python train.py --arch="vit" --dataset="acted Russian speech (Dusha)" --norm_position="pre" --mlp_ratio=2.67 --bias="all" --shared_expert=false --layers=12 --width=192 --eps=1e-10 --decay_fraction=0.3 --final_lr_fraction=0.01 --weight_decay=0.06
Rows from block 6 of a small sound classifier, named by matrix and row number. Rows with one number belong to one neuron. Each number is 50 + 12 x the weight over its row's rms, rounded and kept within 0 to 99. All counts start at 0.
After each neuron's rows are labels from the 100 clips, of 14976, where the neuron reaches its largest size: "top examples" is what is common among them. Only what is clearly more common there than usual is listed. The data: acted Russian speech (Dusha). In brackets: how many of the 100.
# gate: MLP gate (model.blocks.6.mlp.gate.weight, 512x192), inputs 96-191
# fc1: MLP up (model.blocks.6.mlp.fc1.weight, 512x192), inputs 96-191
# fc2: MLP down (model.blocks.6.mlp.fc2.weight, 192x512, transposed), outputs 96-191

gate.307:61 42 40 44 65 61 41 73 32 23 74 56 40 45 34 61 45 74 38 38 74 59 67 66 55 61 41 66 43 43 34 65 50 47 62 53 53 46 58 54 51 50 51 50 41 51 67 45 53 54 50 56 30 32 27 76 23 80 41 29 39 39 60 39 37 44 44 68 43 54 38 61 42 44 50 80 51 47 49 55 48 73 51 65 65 62 40 46 55 36 52 56 48 39 62 43
fc1.307:44 41 72 39 51 33 52 52 69 63 31 67 74 56 52 51 39 42 67 45 41 43 40 36 48 40 68 44 58 58 58 57 49 48 40 32 64 66 54 49 45 55 48 52 56 66 29 51 55 46 57 38 66 75 51 47 73 40 45 53 63 71 55 51 54 52 56 45 44 40 54 54 60 60 61 43 44 47 43 46 37 34 48 49 33 48 50 59 68 45 56 40 37 49 43 64
fc2.307:47 41 33 34 65 56 41 51 20 60 46 47 36 39 52 71 47 68 40 35 32 37 55 59 66 45 66 56 54 44 49 42 61 43 64 42 40 64 56 33 54 48 39 46 47 58 50 38 49 30 35 66 51 52 47 53 44 53 55 55 36 50 71 43 44 48 61 48 45 44 58 56 34 52 44 47 57 66 34 36 35 58 39 43 45 60 43 54 59 74 62 52 42 49 39 63
top examples: emotion: sad (74)

gate.308:46 52 42 67 45 38 50 51 53 69 38 48 58 42 59 73 55 47 26 49 30 47 36 44 53 39 69 51 68 44 52 37 59 18 50 30 44 42 37 35 72 33 41 46 53 61 52 41 34 51 45 47 69 69 55 31 46 53 48 68 42 58 65 44 70 65 53 41 52 27 58 42 44 56 45 41 42 61 19 48 46 52 45 51 44 76 68 83 57 56 30 35 77 49 32 68
fc1.308:38 37 43 51 62 37 33 54 41 49 58 53 59 36 43 66 51 53 33 62 41 39 59 51 48 32 58 50 82 31 37 54 74 22 43 42 37 42 41 50 50 49 55 40 53 70 52 48 28 53 50 53 67 57 59 53 37 44 58 56 29 61 57 56 68 43 53 51 62 33 66 55 47 53 51 34 30 38 42 38 37 68 53 46 57 65 80 73 61 62 42 42 62 55 23 59
fc2.308:31 42 48 44 44 54 33 45 42 62 41 63 34 45 65 30 55 66 52 42 55 43 41 54 62 53 59 52 60 70 53 46 58 42 69 64 68 65 50 58 62 59 51 73 57 55 40 54 55 63 73 48 28 42 38 54 53 54 39 56 60 69 49 55 51 51 68 44 44 59 39 58 50 51 66 74 43 46 50 59 42 39 44 50 31 73 31 55 28 63 38 59 47 45 48 89
top examples: emotion: neutral (63)

gate.87:61 67 47 61 56 39 30 58 63 53 44 72 41 57 65 49 46 53 54 50 41 46 52 35 55 47 45 57 35 44 33 56 33 55 50 28 64 50 66 41 61 20 33 51 49 45 78 42 54 40 46 66 72 58 45 40 42 61 40 46 52 47 57 40 38 53 46 54 41 48 55 33 49 49 31 61 71 53 42 26 47 59 27 49 51 59 34 45 62 28 47 69 43 41 60 62
fc1.87:43 53 49 36 40 50 63 58 33 56 55 37 54 54 36 61 59 41 46 43 51 55 28 49 42 63 43 46 65 40 69 45 66 40 60 65 50 62 26 48 34 66 49 43 41 48 22 46 49 58 66 50 35 43 53 65 61 57 66 63 71 59 58 61 65 48 72 39 49 51 49 62 51 45 62 38 25 49 51 63 59 37 66 46 55 27 52 51 45 72 48 35 66 69 44 55
fc2.87:65 44 39 57 52 54 31 62 41 61 40 88 59 46 32 47 52 63 44 36 50 62 59 53 63 49 49 64 60 61 53 31 58 30 44 37 55 32 64 58 57 51 23 33 67 61 49 34 57 41 39 54 54 54 46 57 35 57 54 53 50 45 62 45 40 64 61 59 49 46 31 62 52 53 19 58 28 50 29 49 48 55 38 59 53 71 69 54 87 46 45 53 51 48 33 48
top examples: emotion: sad (71)

gate.420:39 51 55 39 60 55 48 54 47 26 69 54 46 43 38 49 49 58 41 34 55 54 74 53 46 42 48 59 46 63 45 71 41 59 68 58 55 57 70 45 63 66 53 52 52 54 56 36 51 49 57 65 27 34 18 75 10 66 42 29 40 44 60 40 44 40 43 65 41 55 46 67 55 50 57 79 62 44 51 46 39 57 41 51 42 59 43 40 57 33 55 51 42 42 35 45
fc1.420:56 60 56 59 49 40 40 56 51 71 36 64 67 66 58 44 37 45 65 50 42 40 27 40 55 63 49 34 50 54 53 41 47 39 45 26 58 51 43 49 33 38 45 52 55 51 36 59 50 36 56 33 77 74 57 26 75 42 46 68 69 71 58 47 67 52 61 38 41 37 49 37 47 57 47 40 35 56 45 49 51 43 44 45 36 37 48 62 67 57 56 46 47 53 58 66
fc2.420:53 39 43 54 49 56 41 62 37 88 23 41 49 42 64 68 54 55 50 44 39 20 40 51 52 59 48 53 46 44 50 16 59 59 45 38 38 65 67 41 38 35 56 60 48 39 54 56 60 43 57 64 49 62 51 31 52 66 59 49 48 45 50 49 21 37 50 58 32 53 66 54 51 48 51 60 55 71 62 49 45 37 57 33 50 57 29 47 54 51 60 54 35 28 61 51
top examples: emotion: sad (79)

gate.379:41 49 55 51 56 55 36 43 59 13 75 53 36 45 37 43 53 60 49 36 50 45 73 57 27 37 50 66 47 58 44 77 38 57 73 55 54 45 55 40 68 65 57 42 55 57 58 22 53 46 58 65 33 37 33 79 12 52 44 26 38 45 59 44 54 40 40 55 47 52 44 78 58 49 54 68 57 46 50 55 38 71 36 50 50 61 42 35 55 41 61 52 39 57 42 49
fc1.379:53 37 43 51 47 67 60 49 47 38 61 33 39 35 54 47 67 41 40 49 56 51 65 40 48 36 58 58 40 47 55 50 47 67 42 58 49 35 58 40 67 66 67 43 52 40 63 41 70 60 53 57 28 26 48 56 30 59 50 41 27 29 48 46 26 50 44 64 56 73 34 51 55 45 46 59 60 51 48 60 46 53 53 57 53 52 45 35 30 37 43 52 52 46 62 34
fc2.379:39 58 60 49 51 39 37 40 58 23 73 72 56 53 29 26 52 54 49 57 59 76 60 56 47 46 45 51 60 47 36 80 46 35 56 58 73 35 41 68 52 47 43 38 57 64 62 40 46 55 56 35 52 35 49 57 41 30 40 51 49 48 45 59 72 58 64 48 64 46 38 51 50 40 48 49 44 23 48 51 52 68 45 61 45 53 70 52 55 45 46 52 60 67 48 53
top examples: emotion: sad (85)

gate.349:47 48 51 38 75 36 46 77 32 48 61 81 78 37 30 64 46 53 62 45 51 56 51 59 59 46 55 49 41 55 29 55 36 44 49 36 44 49 49 64 29 31 58 32 52 68 58 59 59 43 51 43 53 65 50 46 43 70 49 45 46 52 57 40 28 37 50 69 46 37 59 50 49 45 46 53 54 53 57 34 41 58 33 65 60 40 47 37 81 45 62 46 23 32 52 56
fc1.349:55 60 53 66 26 68 46 30 78 46 41 30 27 68 57 31 43 51 36 55 53 44 63 45 40 54 53 60 67 49 64 46 62 49 60 64 66 49 58 36 76 68 47 69 58 36 52 35 32 51 59 55 52 34 40 52 54 47 46 41 55 41 42 57 75 51 54 27 43 52 38 54 59 68 57 53 50 51 42 69 54 45 55 31 38 67 44 67 35 47 51 44 73 78 44 38
fc2.349:52 37 45 47 69 34 50 47 48 60 35 59 43 31 33 71 49 60 52 38 57 74 60 62 28 49 47 56 27 25 37 41 46 58 53 46 38 38 61 35 32 38 59 18 37 57 60 48 61 42 43 49 68 53 61 41 42 41 62 37 39 44 35 48 46 39 39 56 59 28 47 72 59 52 56 42 60 49 65 57 40 40 60 44 63 40 58 35 73 52 63 60 42 49 40 44
top examples: emotion: sad (58)

gate.292:48 80 56 58 52 28 47 43 34 61 41 52 56 54 57 67 46 52 31 29 39 61 42 32 64 34 39 34 34 51 50 35 29 61 62 53 47 40 60 35 54 39 19 45 60 59 49 23 51 61 42 52 30 62 40 31 43 66 32 62 45 55 64 32 56 58 43 57 43 58 51 48 50 67 49 51 66 49 31 24 37 39 39 74 42 49 47 52 55 49 41 59 61 38 34 68
fc1.292:41 62 46 68 40 37 51 35 49 69 35 42 41 39 73 65 55 41 27 48 42 68 30 32 65 39 24 35 59 51 61 28 36 61 60 70 51 66 67 51 63 57 29 40 69 54 43 20 47 61 53 39 30 54 49 26 54 67 47 68 44 43 56 39 66 64 43 52 55 56 45 34 48 64 54 54 57 47 47 37 39 32 53 66 41 54 38 62 33 57 29 60 64 51 37 65
fc2.292:35 62 40 58 44 33 63 38 54 50 50 22 53 43 64 53 67 20 38 70 59 68 39 45 54 36 43 48 68 61 47 38 36 59 55 74 35 52 41 48 56 60 55 44 45 57 70 58 36 55 38 53 40 42 50 47 47 45 55 58 28 21 55 71 72 55 36 50 71 56 45 36 30 57 56 43 59 52 52 58 74 55 54 63 48 46 43 46 36 54 41 49 62 56 27 35
top examples: emotion: neutral (70)

gate.418:70 46 43 59 43 72 37 65 65 50 55 60 54 53 33 38 37 73 61 34 81 55 62 63 25 68 52 52 41 57 47 50 42 19 57 43 52 44 49 57 45 38 56 47 38 44 44 64 32 58 54 36 37 59 45 52 47 53 37 26 50 56 48 48 37 36 40 55 36 49 40 63 67 39 48 78 37 37 47 66 59 49 38 40 80 67 39 75 47 45 58 53 40 44 52 53
fc1.418:37 41 37 48 51 61 29 43 54 60 58 56 45 47 58 51 42 45 66 39 52 73 61 50 30 41 54 51 51 56 41 52 46 46 46 39 32 50 35 60 35 48 69 37 49 59 42 64 32 41 54 52 56 68 68 50 46 28 46 36 54 61 41 50 43 19 51 39 64 47 67 67 67 45 46 34 54 47 56 44 54 57 48 39 55 41 39 52 47 78 59 62 14 58 48 57
fc2.418:44 57 74 49 63 56 43 34 67 30 54 40 52 63 42 30 33 44 48 37 55 71 48 48 31 37 45 55 44 59 54 64 48 48 42 63 64 53 62 52 46 79 64 36 58 59 49 40 43 47 37 42 52 58 46 60 36 30 57 40 37 59 37 67 64 34 32 51 61 41 42 54 65 72 71 34 56 42 59 62 47 67 57 66 47 47 47 54 41 62 61 43 54 71 52 55
top examples: emotion: positive (93)

gate.287:61 71 37 58 66 29 48 55 30 60 46 51 31 49 42 62 47 53 59 44 43 58 45 55 46 53 57 42 42 57 38 31 44 46 65 54 43 47 39 43 31 44 34 47 39 47 47 40 45 34 41 68 48 38 53 35 44 69 57 51 61 64 51 54 58 35 51 44 55 29 45 56 35 55 40 49 48 65 44 36 52 45 37 40 55 32 45 48 61 51 62 43 64 67 39 59
fc1.287:40 59 63 43 51 59 25 50 59 37 78 61 88 66 46 56 29 60 53 50 60 44 75 36 59 34 49 38 65 54 55 56 46 42 50 39 58 34 73 61 62 54 45 55 61 62 65 51 45 64 40 44 58 55 25 44 19 52 41 59 56 54 47 50 47 58 41 79 32 62 56 40 54 36 42 60 61 32 38 39 48 74 54 51 43 54 79 40 54 40 29 52 60 35 34 48
fc2.287:60 37 55 55 70 41 59 69 36 47 52 49 59 48 52 62 63 38 53 63 40 39 55 50 71 41 63 46 50 43 61 56 65 58 26 38 50 63 36 58 44 52 59 63 43 43 53 65 59 39 76 44 50 41 70 63 54 54 42 44 65 53 58 40 39 49 79 55 57 39 57 54 26 65 48 40 47 73 37 54 44 42 38 64 37 45 60 58 76 51 50 15 38 48 62 47
top examples: emotion: angry (69)

gate.16:75 57 50 38 54 43 28 70 42 36 68 58 40 55 39 42 42 74 51 31 54 60 35 72 42 57 38 83 45 59 38 72 58 35 57 38 76 49 62 58 37 32 39 44 35 54 80 43 43 50 45 37 51 44 43 63 29 57 49 60 38 31 50 56 44 70 66 60 37 52 42 66 54 43 49 60 32 41 43 55 29 74 45 41 66 50 60 69 59 52 46 52 59 41 56 40
fc1.16:66 63 34 63 24 55 34 59 50 44 56 50 46 50 58 51 58 33 37 46 43 70 27 53 44 64 62 54 65 28 63 60 53 36 51 42 55 43 25 59 51 24 54 45 69 39 43 44 37 56 54 42 67 62 61 55 31 53 41 58 60 53 64 47 56 41 64 29 60 48 52 55 51 39 35 40 26 43 49 56 60 55 62 44 42 81 73 84 31 73 35 48 63 62 58 65
fc2.16:78 34 54 26 63 47 58 75 46 48 58 63 55 42 17 46 55 65 62 27 59 44 35 58 30 74 64 60 33 41 55 62 50 51 35 38 64 64 54 57 21 29 47 31 34 35 54 61 64 49 62 47 39 61 70 59 57 46 43 42 55 41 60 37 30 34 50 54 42 57 45 65 66 36 60 60 40 41 53 61 44 45 62 33 68 34 38 53 56 42 62 45 30 31 72 34
top examples: emotion: positive (58)

gate.20:43 59 63 47 63 47 54 79 25 44 59 73 64 43 31 45 45 58 38 50 55 57 70 50 63 58 60 40 46 63 36 68 45 59 46 62 67 38 51 41 37 30 56 54 51 49 58 53 64 57 35 46 52 41 37 56 43 76 33 51 52 53 45 39 31 49 49 79 45 58 45 61 61 41 61 58 44 29 50 34 42 57 47 64 56 47 57 39 52 48 44 47 46 35 55 50
fc1.20:44 37 43 55 23 74 53 58 66 39 66 57 40 42 52 57 56 50 42 31 38 41 44 50 52 71 52 39 67 40 60 57 47 45 69 38 73 64 47 50 64 66 59 57 73 41 45 47 49 55 73 31 49 37 52 62 37 69 28 50 52 40 69 46 53 40 51 19 46 56 43 49 57 49 44 59 51 40 59 82 35 52 62 43 47 63 31 56 42 41 44 46 32 56 55 36
fc2.20:47 46 35 43 67 42 44 55 40 55 50 40 38 38 35 46 48 54 44 48 74 50 52 65 46 32 49 37 50 56 42 39 47 56 51 57 31 31 55 66 47 50 67 31 54 54 36 36 42 57 42 50 47 47 64 40 46 38 50 42 61 54 40 67 50 31 31 63 73 44 49 55 62 36 71 43 57 28 80 47 67 35 57 41 60 58 60 51 50 56 54 57 56 55 38 44
top examples: emotion: sad (75)

gate.12:48 45 55 37 59 39 43 52 74 39 55 81 44 46 49 45 29 62 58 30 60 51 64 57 41 41 71 59 44 56 39 64 47 43 51 49 83 43 59 51 61 47 61 59 40 67 75 54 37 52 58 60 61 52 39 60 44 49 41 35 49 51 44 50 42 60 52 49 46 48 32 56 66 54 55 70 59 25 22 61 26 61 31 43 53 65 53 54 74 35 44 63 41 44 46 50
fc1.12:55 58 35 66 50 47 42 48 40 59 47 58 55 53 55 49 50 43 66 43 44 54 45 33 60 66 62 46 29 38 63 44 35 75 46 36 55 65 60 32 44 62 37 52 51 31 41 54 75 44 59 50 32 46 49 42 58 55 50 52 58 46 53 52 53 50 45 46 35 63 54 47 39 51 50 51 63 74 62 57 78 41 50 42 46 36 17 25 52 41 66 61 18 46 80 51
fc2.12:42 48 53 46 56 44 34 67 41 54 58 80 52 41 51 56 43 61 39 41 55 44 56 56 69 62 61 34 73 63 53 48 62 35 44 41 75 42 37 53 51 64 54 63 56 70 36 61 52 43 64 39 57 47 54 48 58 63 67 63 65 52 71 36 59 50 70 44 47 72 27 41 38 42 30 41 20 41 29 35 36 52 51 47 48 54 73 62 84 75 33 55 57 69 48 51
top examples: emotion: sad (61)

gate.268:55 49 52 39 51 57 05 51 56 57 58 65 47 54 46 47 40 73 64 29 63 43 48 61 43 47 63 43 52 48 50 34 51 32 60 37 53 47 71 68 34 45 40 28 58 38 49 36 41 46 37 48 49 66 44 35 40 34 34 41 49 56 46 66 51 47 38 72 46 57 47 54 62 37 52 66 59 32 54 46 40 47 56 48 54 41 40 53 53 56 62 64 41 37 45 59
fc1.268:53 51 51 51 39 60 13 42 60 70 43 48 57 52 70 57 52 46 55 37 49 62 29 33 58 38 52 44 53 49 68 33 40 42 45 47 41 44 67 71 52 44 36 38 61 29 47 37 46 47 40 48 41 61 63 30 49 26 30 61 44 57 48 50 51 48 44 72 56 69 69 43 42 40 40 48 71 39 48 37 40 47 61 53 34 34 44 57 48 60 49 70 49 33 50 65
fc2.268:50 47 34 41 65 47 61 51 22 55 59 43 57 56 34 46 63 25 50 41 69 64 35 37 52 62 52 38 39 46 67 35 40 49 36 49 42 53 48 35 31 72 52 37 42 31 46 52 74 57 53 44 40 34 49 37 56 58 61 60 43 42 46 41 35 32 47 62 42 55 29 47 31 61 53 40 52 59 48 60 33 42 61 77 44 25 31 25 63 43 49 53 45 51 55 50
top examples: emotion: neutral (61)

gate.111:38 53 51 49 54 53 52 60 56 14 78 56 47 44 35 36 45 58 52 56 77 40 77 54 47 51 45 69 63 49 38 74 33 54 62 68 52 44 64 55 63 68 60 57 46 53 66 49 45 57 57 51 22 33 24 78 14 69 47 29 42 43 50 44 52 43 37 59 48 64 33 60 52 50 51 84 41 44 58 45 54 68 48 39 56 46 51 46 51 34 53 55 45 54 33 39
fc1.111:41 49 59 46 41 58 54 44 60 45 51 43 44 27 38 54 57 49 46 52 59 44 79 52 44 40 51 59 52 42 39 46 38 62 56 67 41 35 64 46 76 56 62 45 56 57 74 38 52 58 49 70 24 29 39 58 25 59 51 28 33 29 48 44 37 47 34 68 50 60 55 56 55 40 46 65 57 55 49 51 52 50 42 52 64 53 53 37 45 32 58 61 48 44 25 27
fc2.111:44 51 50 44 53 46 51 42 56 27 69 68 46 47 37 42 58 49 32 55 41 68 53 63 54 46 61 53 66 49 52 86 52 35 57 50 66 35 32 59 66 61 50 37 62 70 56 34 51 46 38 35 67 36 56 67 47 40 46 54 48 54 60 57 83 57 62 34 64 43 28 45 45 53 39 37 45 40 39 60 56 70 46 65 45 62 80 55 54 61 47 50 64 72 43 55
top examples: emotion: sad (83)

gate.89:37 45 53 48 55 42 03 43 38 68 51 64 50 51 58 65 58 48 52 32 41 44 51 46 53 32 41 50 48 53 53 39 59 44 49 34 48 53 69 65 50 39 43 25 67 48 56 25 49 42 47 55 50 60 56 36 26 34 35 51 41 53 58 54 52 36 54 76 51 46 62 58 49 39 49 48 73 39 45 38 45 55 48 56 34 49 55 41 61 59 47 60 36 40 42 62
fc1.89:58 60 49 44 57 58 79 66 46 37 50 57 49 45 34 37 42 59 55 65 56 37 58 55 62 69 53 61 47 51 34 63 36 53 67 65 65 54 48 29 49 57 44 71 32 62 64 63 60 53 51 51 43 23 31 59 58 83 61 50 58 39 50 39 45 66 51 45 33 53 30 39 44 55 40 68 34 63 41 43 49 58 38 55 68 40 47 41 50 27 50 50 59 51 51 39
fc2.89:54 47 58 54 47 59 43 56 60 27 61 55 45 57 48 35 34 53 54 62 58 41 64 53 40 45 63 71 63 48 43 83 65 37 56 60 49 35 35 54 61 46 65 69 47 65 62 56 25 52 43 59 66 60 47 85 35 51 47 46 65 52 36 65 65 46 57 42 68 53 42 64 62 34 45 43 44 26 48 43 60 80 47 48 56 67 77 65 46 65 45 50 62 71 39 42
top examples: emotion: neutral (62)

gate.115:43 58 47 42 53 57 39 65 40 35 64 58 60 44 38 46 48 61 42 30 72 48 76 50 50 39 48 68 49 61 39 67 40 41 67 61 56 48 66 56 61 60 42 56 37 61 68 42 40 59 52 64 26 36 15 76 21 63 45 34 44 42 58 49 42 59 39 76 42 57 33 56 55 50 58 88 54 34 39 47 43 61 37 51 57 64 48 49 53 22 50 54 49 35 34 45
fc1.115:36 55 51 43 47 62 47 50 52 54 36 48 47 37 47 50 59 49 34 59 55 72 61 65 54 35 67 76 52 46 33 58 46 55 61 64 34 42 42 49 83 60 37 59 56 69 78 43 37 52 48 57 16 24 43 65 40 63 37 32 47 31 51 44 48 50 61 60 43 55 54 49 36 46 52 61 59 52 44 45 47 54 37 58 53 66 64 50 46 44 45 43 52 48 44 38
fc2.115:52 55 54 33 54 46 46 31 66 31 57 37 38 56 27 39 59 39 38 50 75 78 65 51 40 36 49 58 59 61 51 76 55 51 41 77 56 42 40 52 51 67 57 40 33 52 61 41 40 58 48 40 50 27 50 62 52 35 48 42 37 47 39 49 67 43 51 51 75 43 38 55 39 39 48 40 49 30 41 56 60 61 57 63 51 36 75 50 57 50 49 42 80 80 40 38
top examples: emotion: sad (78)

gate.215:46 59 41 44 61 52 38 47 62 54 49 60 45 58 51 37 25 56 80 54 62 27 70 50 51 50 64 44 33 63 57 51 28 56 64 52 54 59 66 57 59 55 57 58 49 49 53 56 48 29 52 71 38 51 41 48 48 47 57 29 67 58 43 38 60 40 42 40 26 57 58 47 58 53 63 65 66 51 54 37 58 51 31 24 49 35 31 35 60 30 80 71 31 59 48 60
fc1.215:54 60 42 49 60 55 49 46 51 57 41 39 56 59 59 38 31 49 73 58 63 31 72 34 46 45 49 52 29 56 69 53 35 57 54 63 50 51 71 61 67 50 50 68 39 37 52 71 42 37 63 82 38 44 49 45 56 43 60 26 53 50 52 23 46 45 43 43 33 59 71 49 49 53 62 58 70 59 40 40 63 48 19 37 46 43 45 39 58 29 75 60 41 53 55 50
fc2.215:42 66 54 49 67 31 52 51 58 25 66 61 49 48 64 18 60 39 62 65 50 52 51 48 54 61 45 42 38 57 36 72 41 54 43 58 73 65 31 53 53 57 43 70 38 58 65 66 54 60 49 41 35 46 49 63 48 41 44 62 53 44 35 50 56 74 51 49 50 56 37 36 52 53 67 55 58 57 43 50 53 64 38 67 46 43 42 36 47 42 49 35 48 59 71 57
top examples: emotion: sad (77)

gate.344:88 49 63 38 30 66 50 56 63 52 45 53 32 62 42 49 37 66 65 18 57 52 52 48 27 49 52 73 19 66 50 60 50 41 57 34 60 42 60 42 45 38 45 35 40 43 60 33 41 51 42 75 46 62 43 53 37 49 55 38 49 51 56 57 36 50 46 64 35 49 46 68 78 39 44 69 44 50 43 54 44 51 50 36 75 49 41 51 49 35 49 64 49 47 52 42
fc1.344:62 63 51 48 39 62 42 36 55 68 38 32 54 67 67 50 36 47 69 33 53 60 42 26 44 38 49 58 40 58 55 39 48 33 52 61 49 58 64 50 55 46 37 52 38 41 47 57 20 52 42 76 46 70 44 31 64 41 56 54 58 60 42 59 42 61 51 49 47 59 63 47 50 59 55 58 48 48 27 40 39 42 36 20 52 51 51 58 53 44 41 53 59 52 42 68
fc2.344:68 50 44 43 41 66 64 64 55 36 59 45 66 77 27 23 37 50 64 59 56 41 34 57 29 74 56 54 57 51 58 58 46 31 54 69 48 54 55 64 24 59 54 58 48 27 44 73 49 67 69 39 38 55 49 62 46 41 53 56 40 41 40 45 37 47 59 39 49 64 53 57 52 45 51 51 33 36 52 60 46 49 73 43 67 27 49 51 54 44 66 41 43 50 60 37
top examples: emotion: positive (94)

gate.472:42 66 59 48 45 37 31 55 61 58 49 77 52 49 51 64 23 61 37 25 47 53 43 47 52 38 71 47 54 63 43 38 45 38 75 44 51 44 70 59 48 46 33 52 62 66 59 37 44 54 40 29 54 66 37 33 38 49 31 60 39 53 77 49 52 68 43 55 41 57 45 54 53 45 36 65 59 46 32 43 41 52 49 47 40 60 41 56 74 46 39 67 52 20 37 64
fc1.472:57 48 36 60 40 71 49 52 47 34 70 37 43 66 42 31 53 65 44 71 46 41 49 57 46 70 47 55 65 38 55 57 58 40 56 46 58 46 46 53 65 51 68 69 51 40 73 51 31 54 57 50 83 46 43 50 39 53 34 53 48 34 55 31 47 54 71 25 45 45 40 53 52 51 46 44 24 38 54 56 44 75 54 15 58 70 71 74 41 49 48 40 63 57 65 28
fc2.472:41 63 28 60 41 46 61 53 61 47 57 49 49 43 69 18 26 38 38 48 71 53 48 49 61 46 66 41 50 56 44 47 25 51 72 57 35 28 56 38 53 72 51 59 50 46 58 51 42 76 22 29 51 55 28 31 53 41 43 65 55 39 48 54 55 66 27 42 57 55 23 32 44 62 54 69 52 57 34 51 65 51 46 80 42 58 45 46 23 42 49 51 68 40 34 44
top examples: emotion: neutral (68)

gate.500:48 87 48 73 46 37 25 46 51 68 42 57 42 58 55 63 43 51 40 53 40 42 46 49 63 48 50 35 41 58 52 34 24 59 73 65 44 48 75 41 47 50 26 40 59 54 55 29 56 42 42 47 14 44 27 29 31 73 48 58 56 55 72 41 67 51 34 58 27 59 56 45 50 52 49 60 56 54 58 24 45 42 55 57 36 37 31 42 49 54 42 61 50 58 32 63
fc1.500:40 71 47 71 39 46 28 31 57 61 46 41 37 58 67 63 52 40 39 65 45 49 37 44 63 35 39 36 50 52 59 38 34 61 58 73 31 37 59 45 47 46 39 46 70 50 55 23 54 58 35 40 22 44 42 33 35 58 40 70 49 49 60 42 68 49 35 53 46 65 48 38 54 55 57 53 59 51 63 28 57 46 67 62 28 38 34 45 40 65 32 74 55 56 35 60
fc2.500:33 60 44 55 31 51 59 38 54 42 53 45 54 46 58 40 53 23 21 46 75 50 65 41 44 32 68 54 63 51 61 49 50 52 47 64 39 18 37 48 66 53 64 58 53 55 59 57 26 81 43 49 56 66 41 56 39 57 27 48 29 38 50 45 49 56 42 47 62 42 21 54 35 48 40 56 57 31 34 57 58 56 41 65 43 67 64 65 49 46 32 50 70 50 31 44
top examples: emotion: neutral (67)

gate.298:48 83 42 58 59 33 57 43 51 46 57 66 59 69 45 28 20 59 67 49 57 46 47 42 64 54 54 45 40 59 42 45 31 46 64 55 63 69 51 33 39 64 34 55 39 63 45 59 62 60 52 46 49 54 25 44 56 69 53 61 65 63 40 55 69 66 37 44 21 55 25 42 64 50 66 64 55 46 44 35 41 51 33 53 52 36 42 35 49 36 42 39 46 56 43 60
fc1.298:24 68 24 52 54 36 60 47 57 49 50 61 37 37 64 36 53 34 62 68 62 67 39 48 52 51 60 35 50 67 43 41 31 59 48 56 37 55 35 42 29 46 49 49 54 45 38 62 56 67 38 42 60 78 60 43 69 60 41 67 62 58 56 33 67 64 29 37 42 63 43 37 67 43 55 46 52 45 55 19 36 38 48 53 48 46 29 51 30 62 36 50 36 50 28 71
fc2.298:44 36 35 45 41 57 34 70 46 49 54 63 23 25 43 49 82 58 51 59 37 56 39 54 40 73 41 39 55 58 38 43 66 53 58 43 53 44 64 50 38 38 57 32 67 67 52 40 71 52 49 36 54 23 48 55 45 54 49 68 41 33 75 57 67 41 55 45 53 57 54 60 54 44 43 38 29 52 70 56 37 47 68 25 47 53 49 54 54 58 52 82 47 47 40 42
top examples: emotion: angry (46)

gate.137:44 73 46 44 58 40 38 58 38 44 62 78 37 54 33 50 43 77 52 50 50 54 54 69 49 60 45 43 62 63 35 45 66 36 71 36 64 56 50 40 43 57 44 42 54 76 63 46 49 41 62 51 53 55 35 54 24 68 54 45 60 55 59 59 68 41 60 48 37 38 37 60 48 54 54 59 33 57 58 41 43 66 34 43 47 54 63 59 52 55 49 38 47 62 37 54
fc1.137:50 63 57 35 54 53 60 53 63 37 57 33 47 42 58 40 45 38 47 59 61 30 44 57 54 39 60 49 55 49 21 54 36 64 53 82 27 31 44 45 50 32 72 56 53 42 64 48 30 66 31 36 48 53 45 50 55 58 25 69 32 37 43 24 50 62 31 64 66 64 46 35 50 48 56 52 68 35 40 32 59 61 55 68 50 44 46 56 27 54 37 68 53 40 29 51
fc2.137:58 38 38 55 41 55 41 64 35 59 47 75 54 37 45 54 66 67 37 27 44 43 42 56 54 69 50 53 60 47 54 48 66 42 39 36 65 44 59 53 45 35 43 40 46 48 25 39 63 62 44 54 61 45 32 47 58 58 51 78 46 60 70 51 43 72 66 79 45 48 52 43 42 37 37 58 15 38 58 55 44 40 75 50 57 60 54 52 39 63 39 55 62 25 54 64
top examples: emotion: positive (69)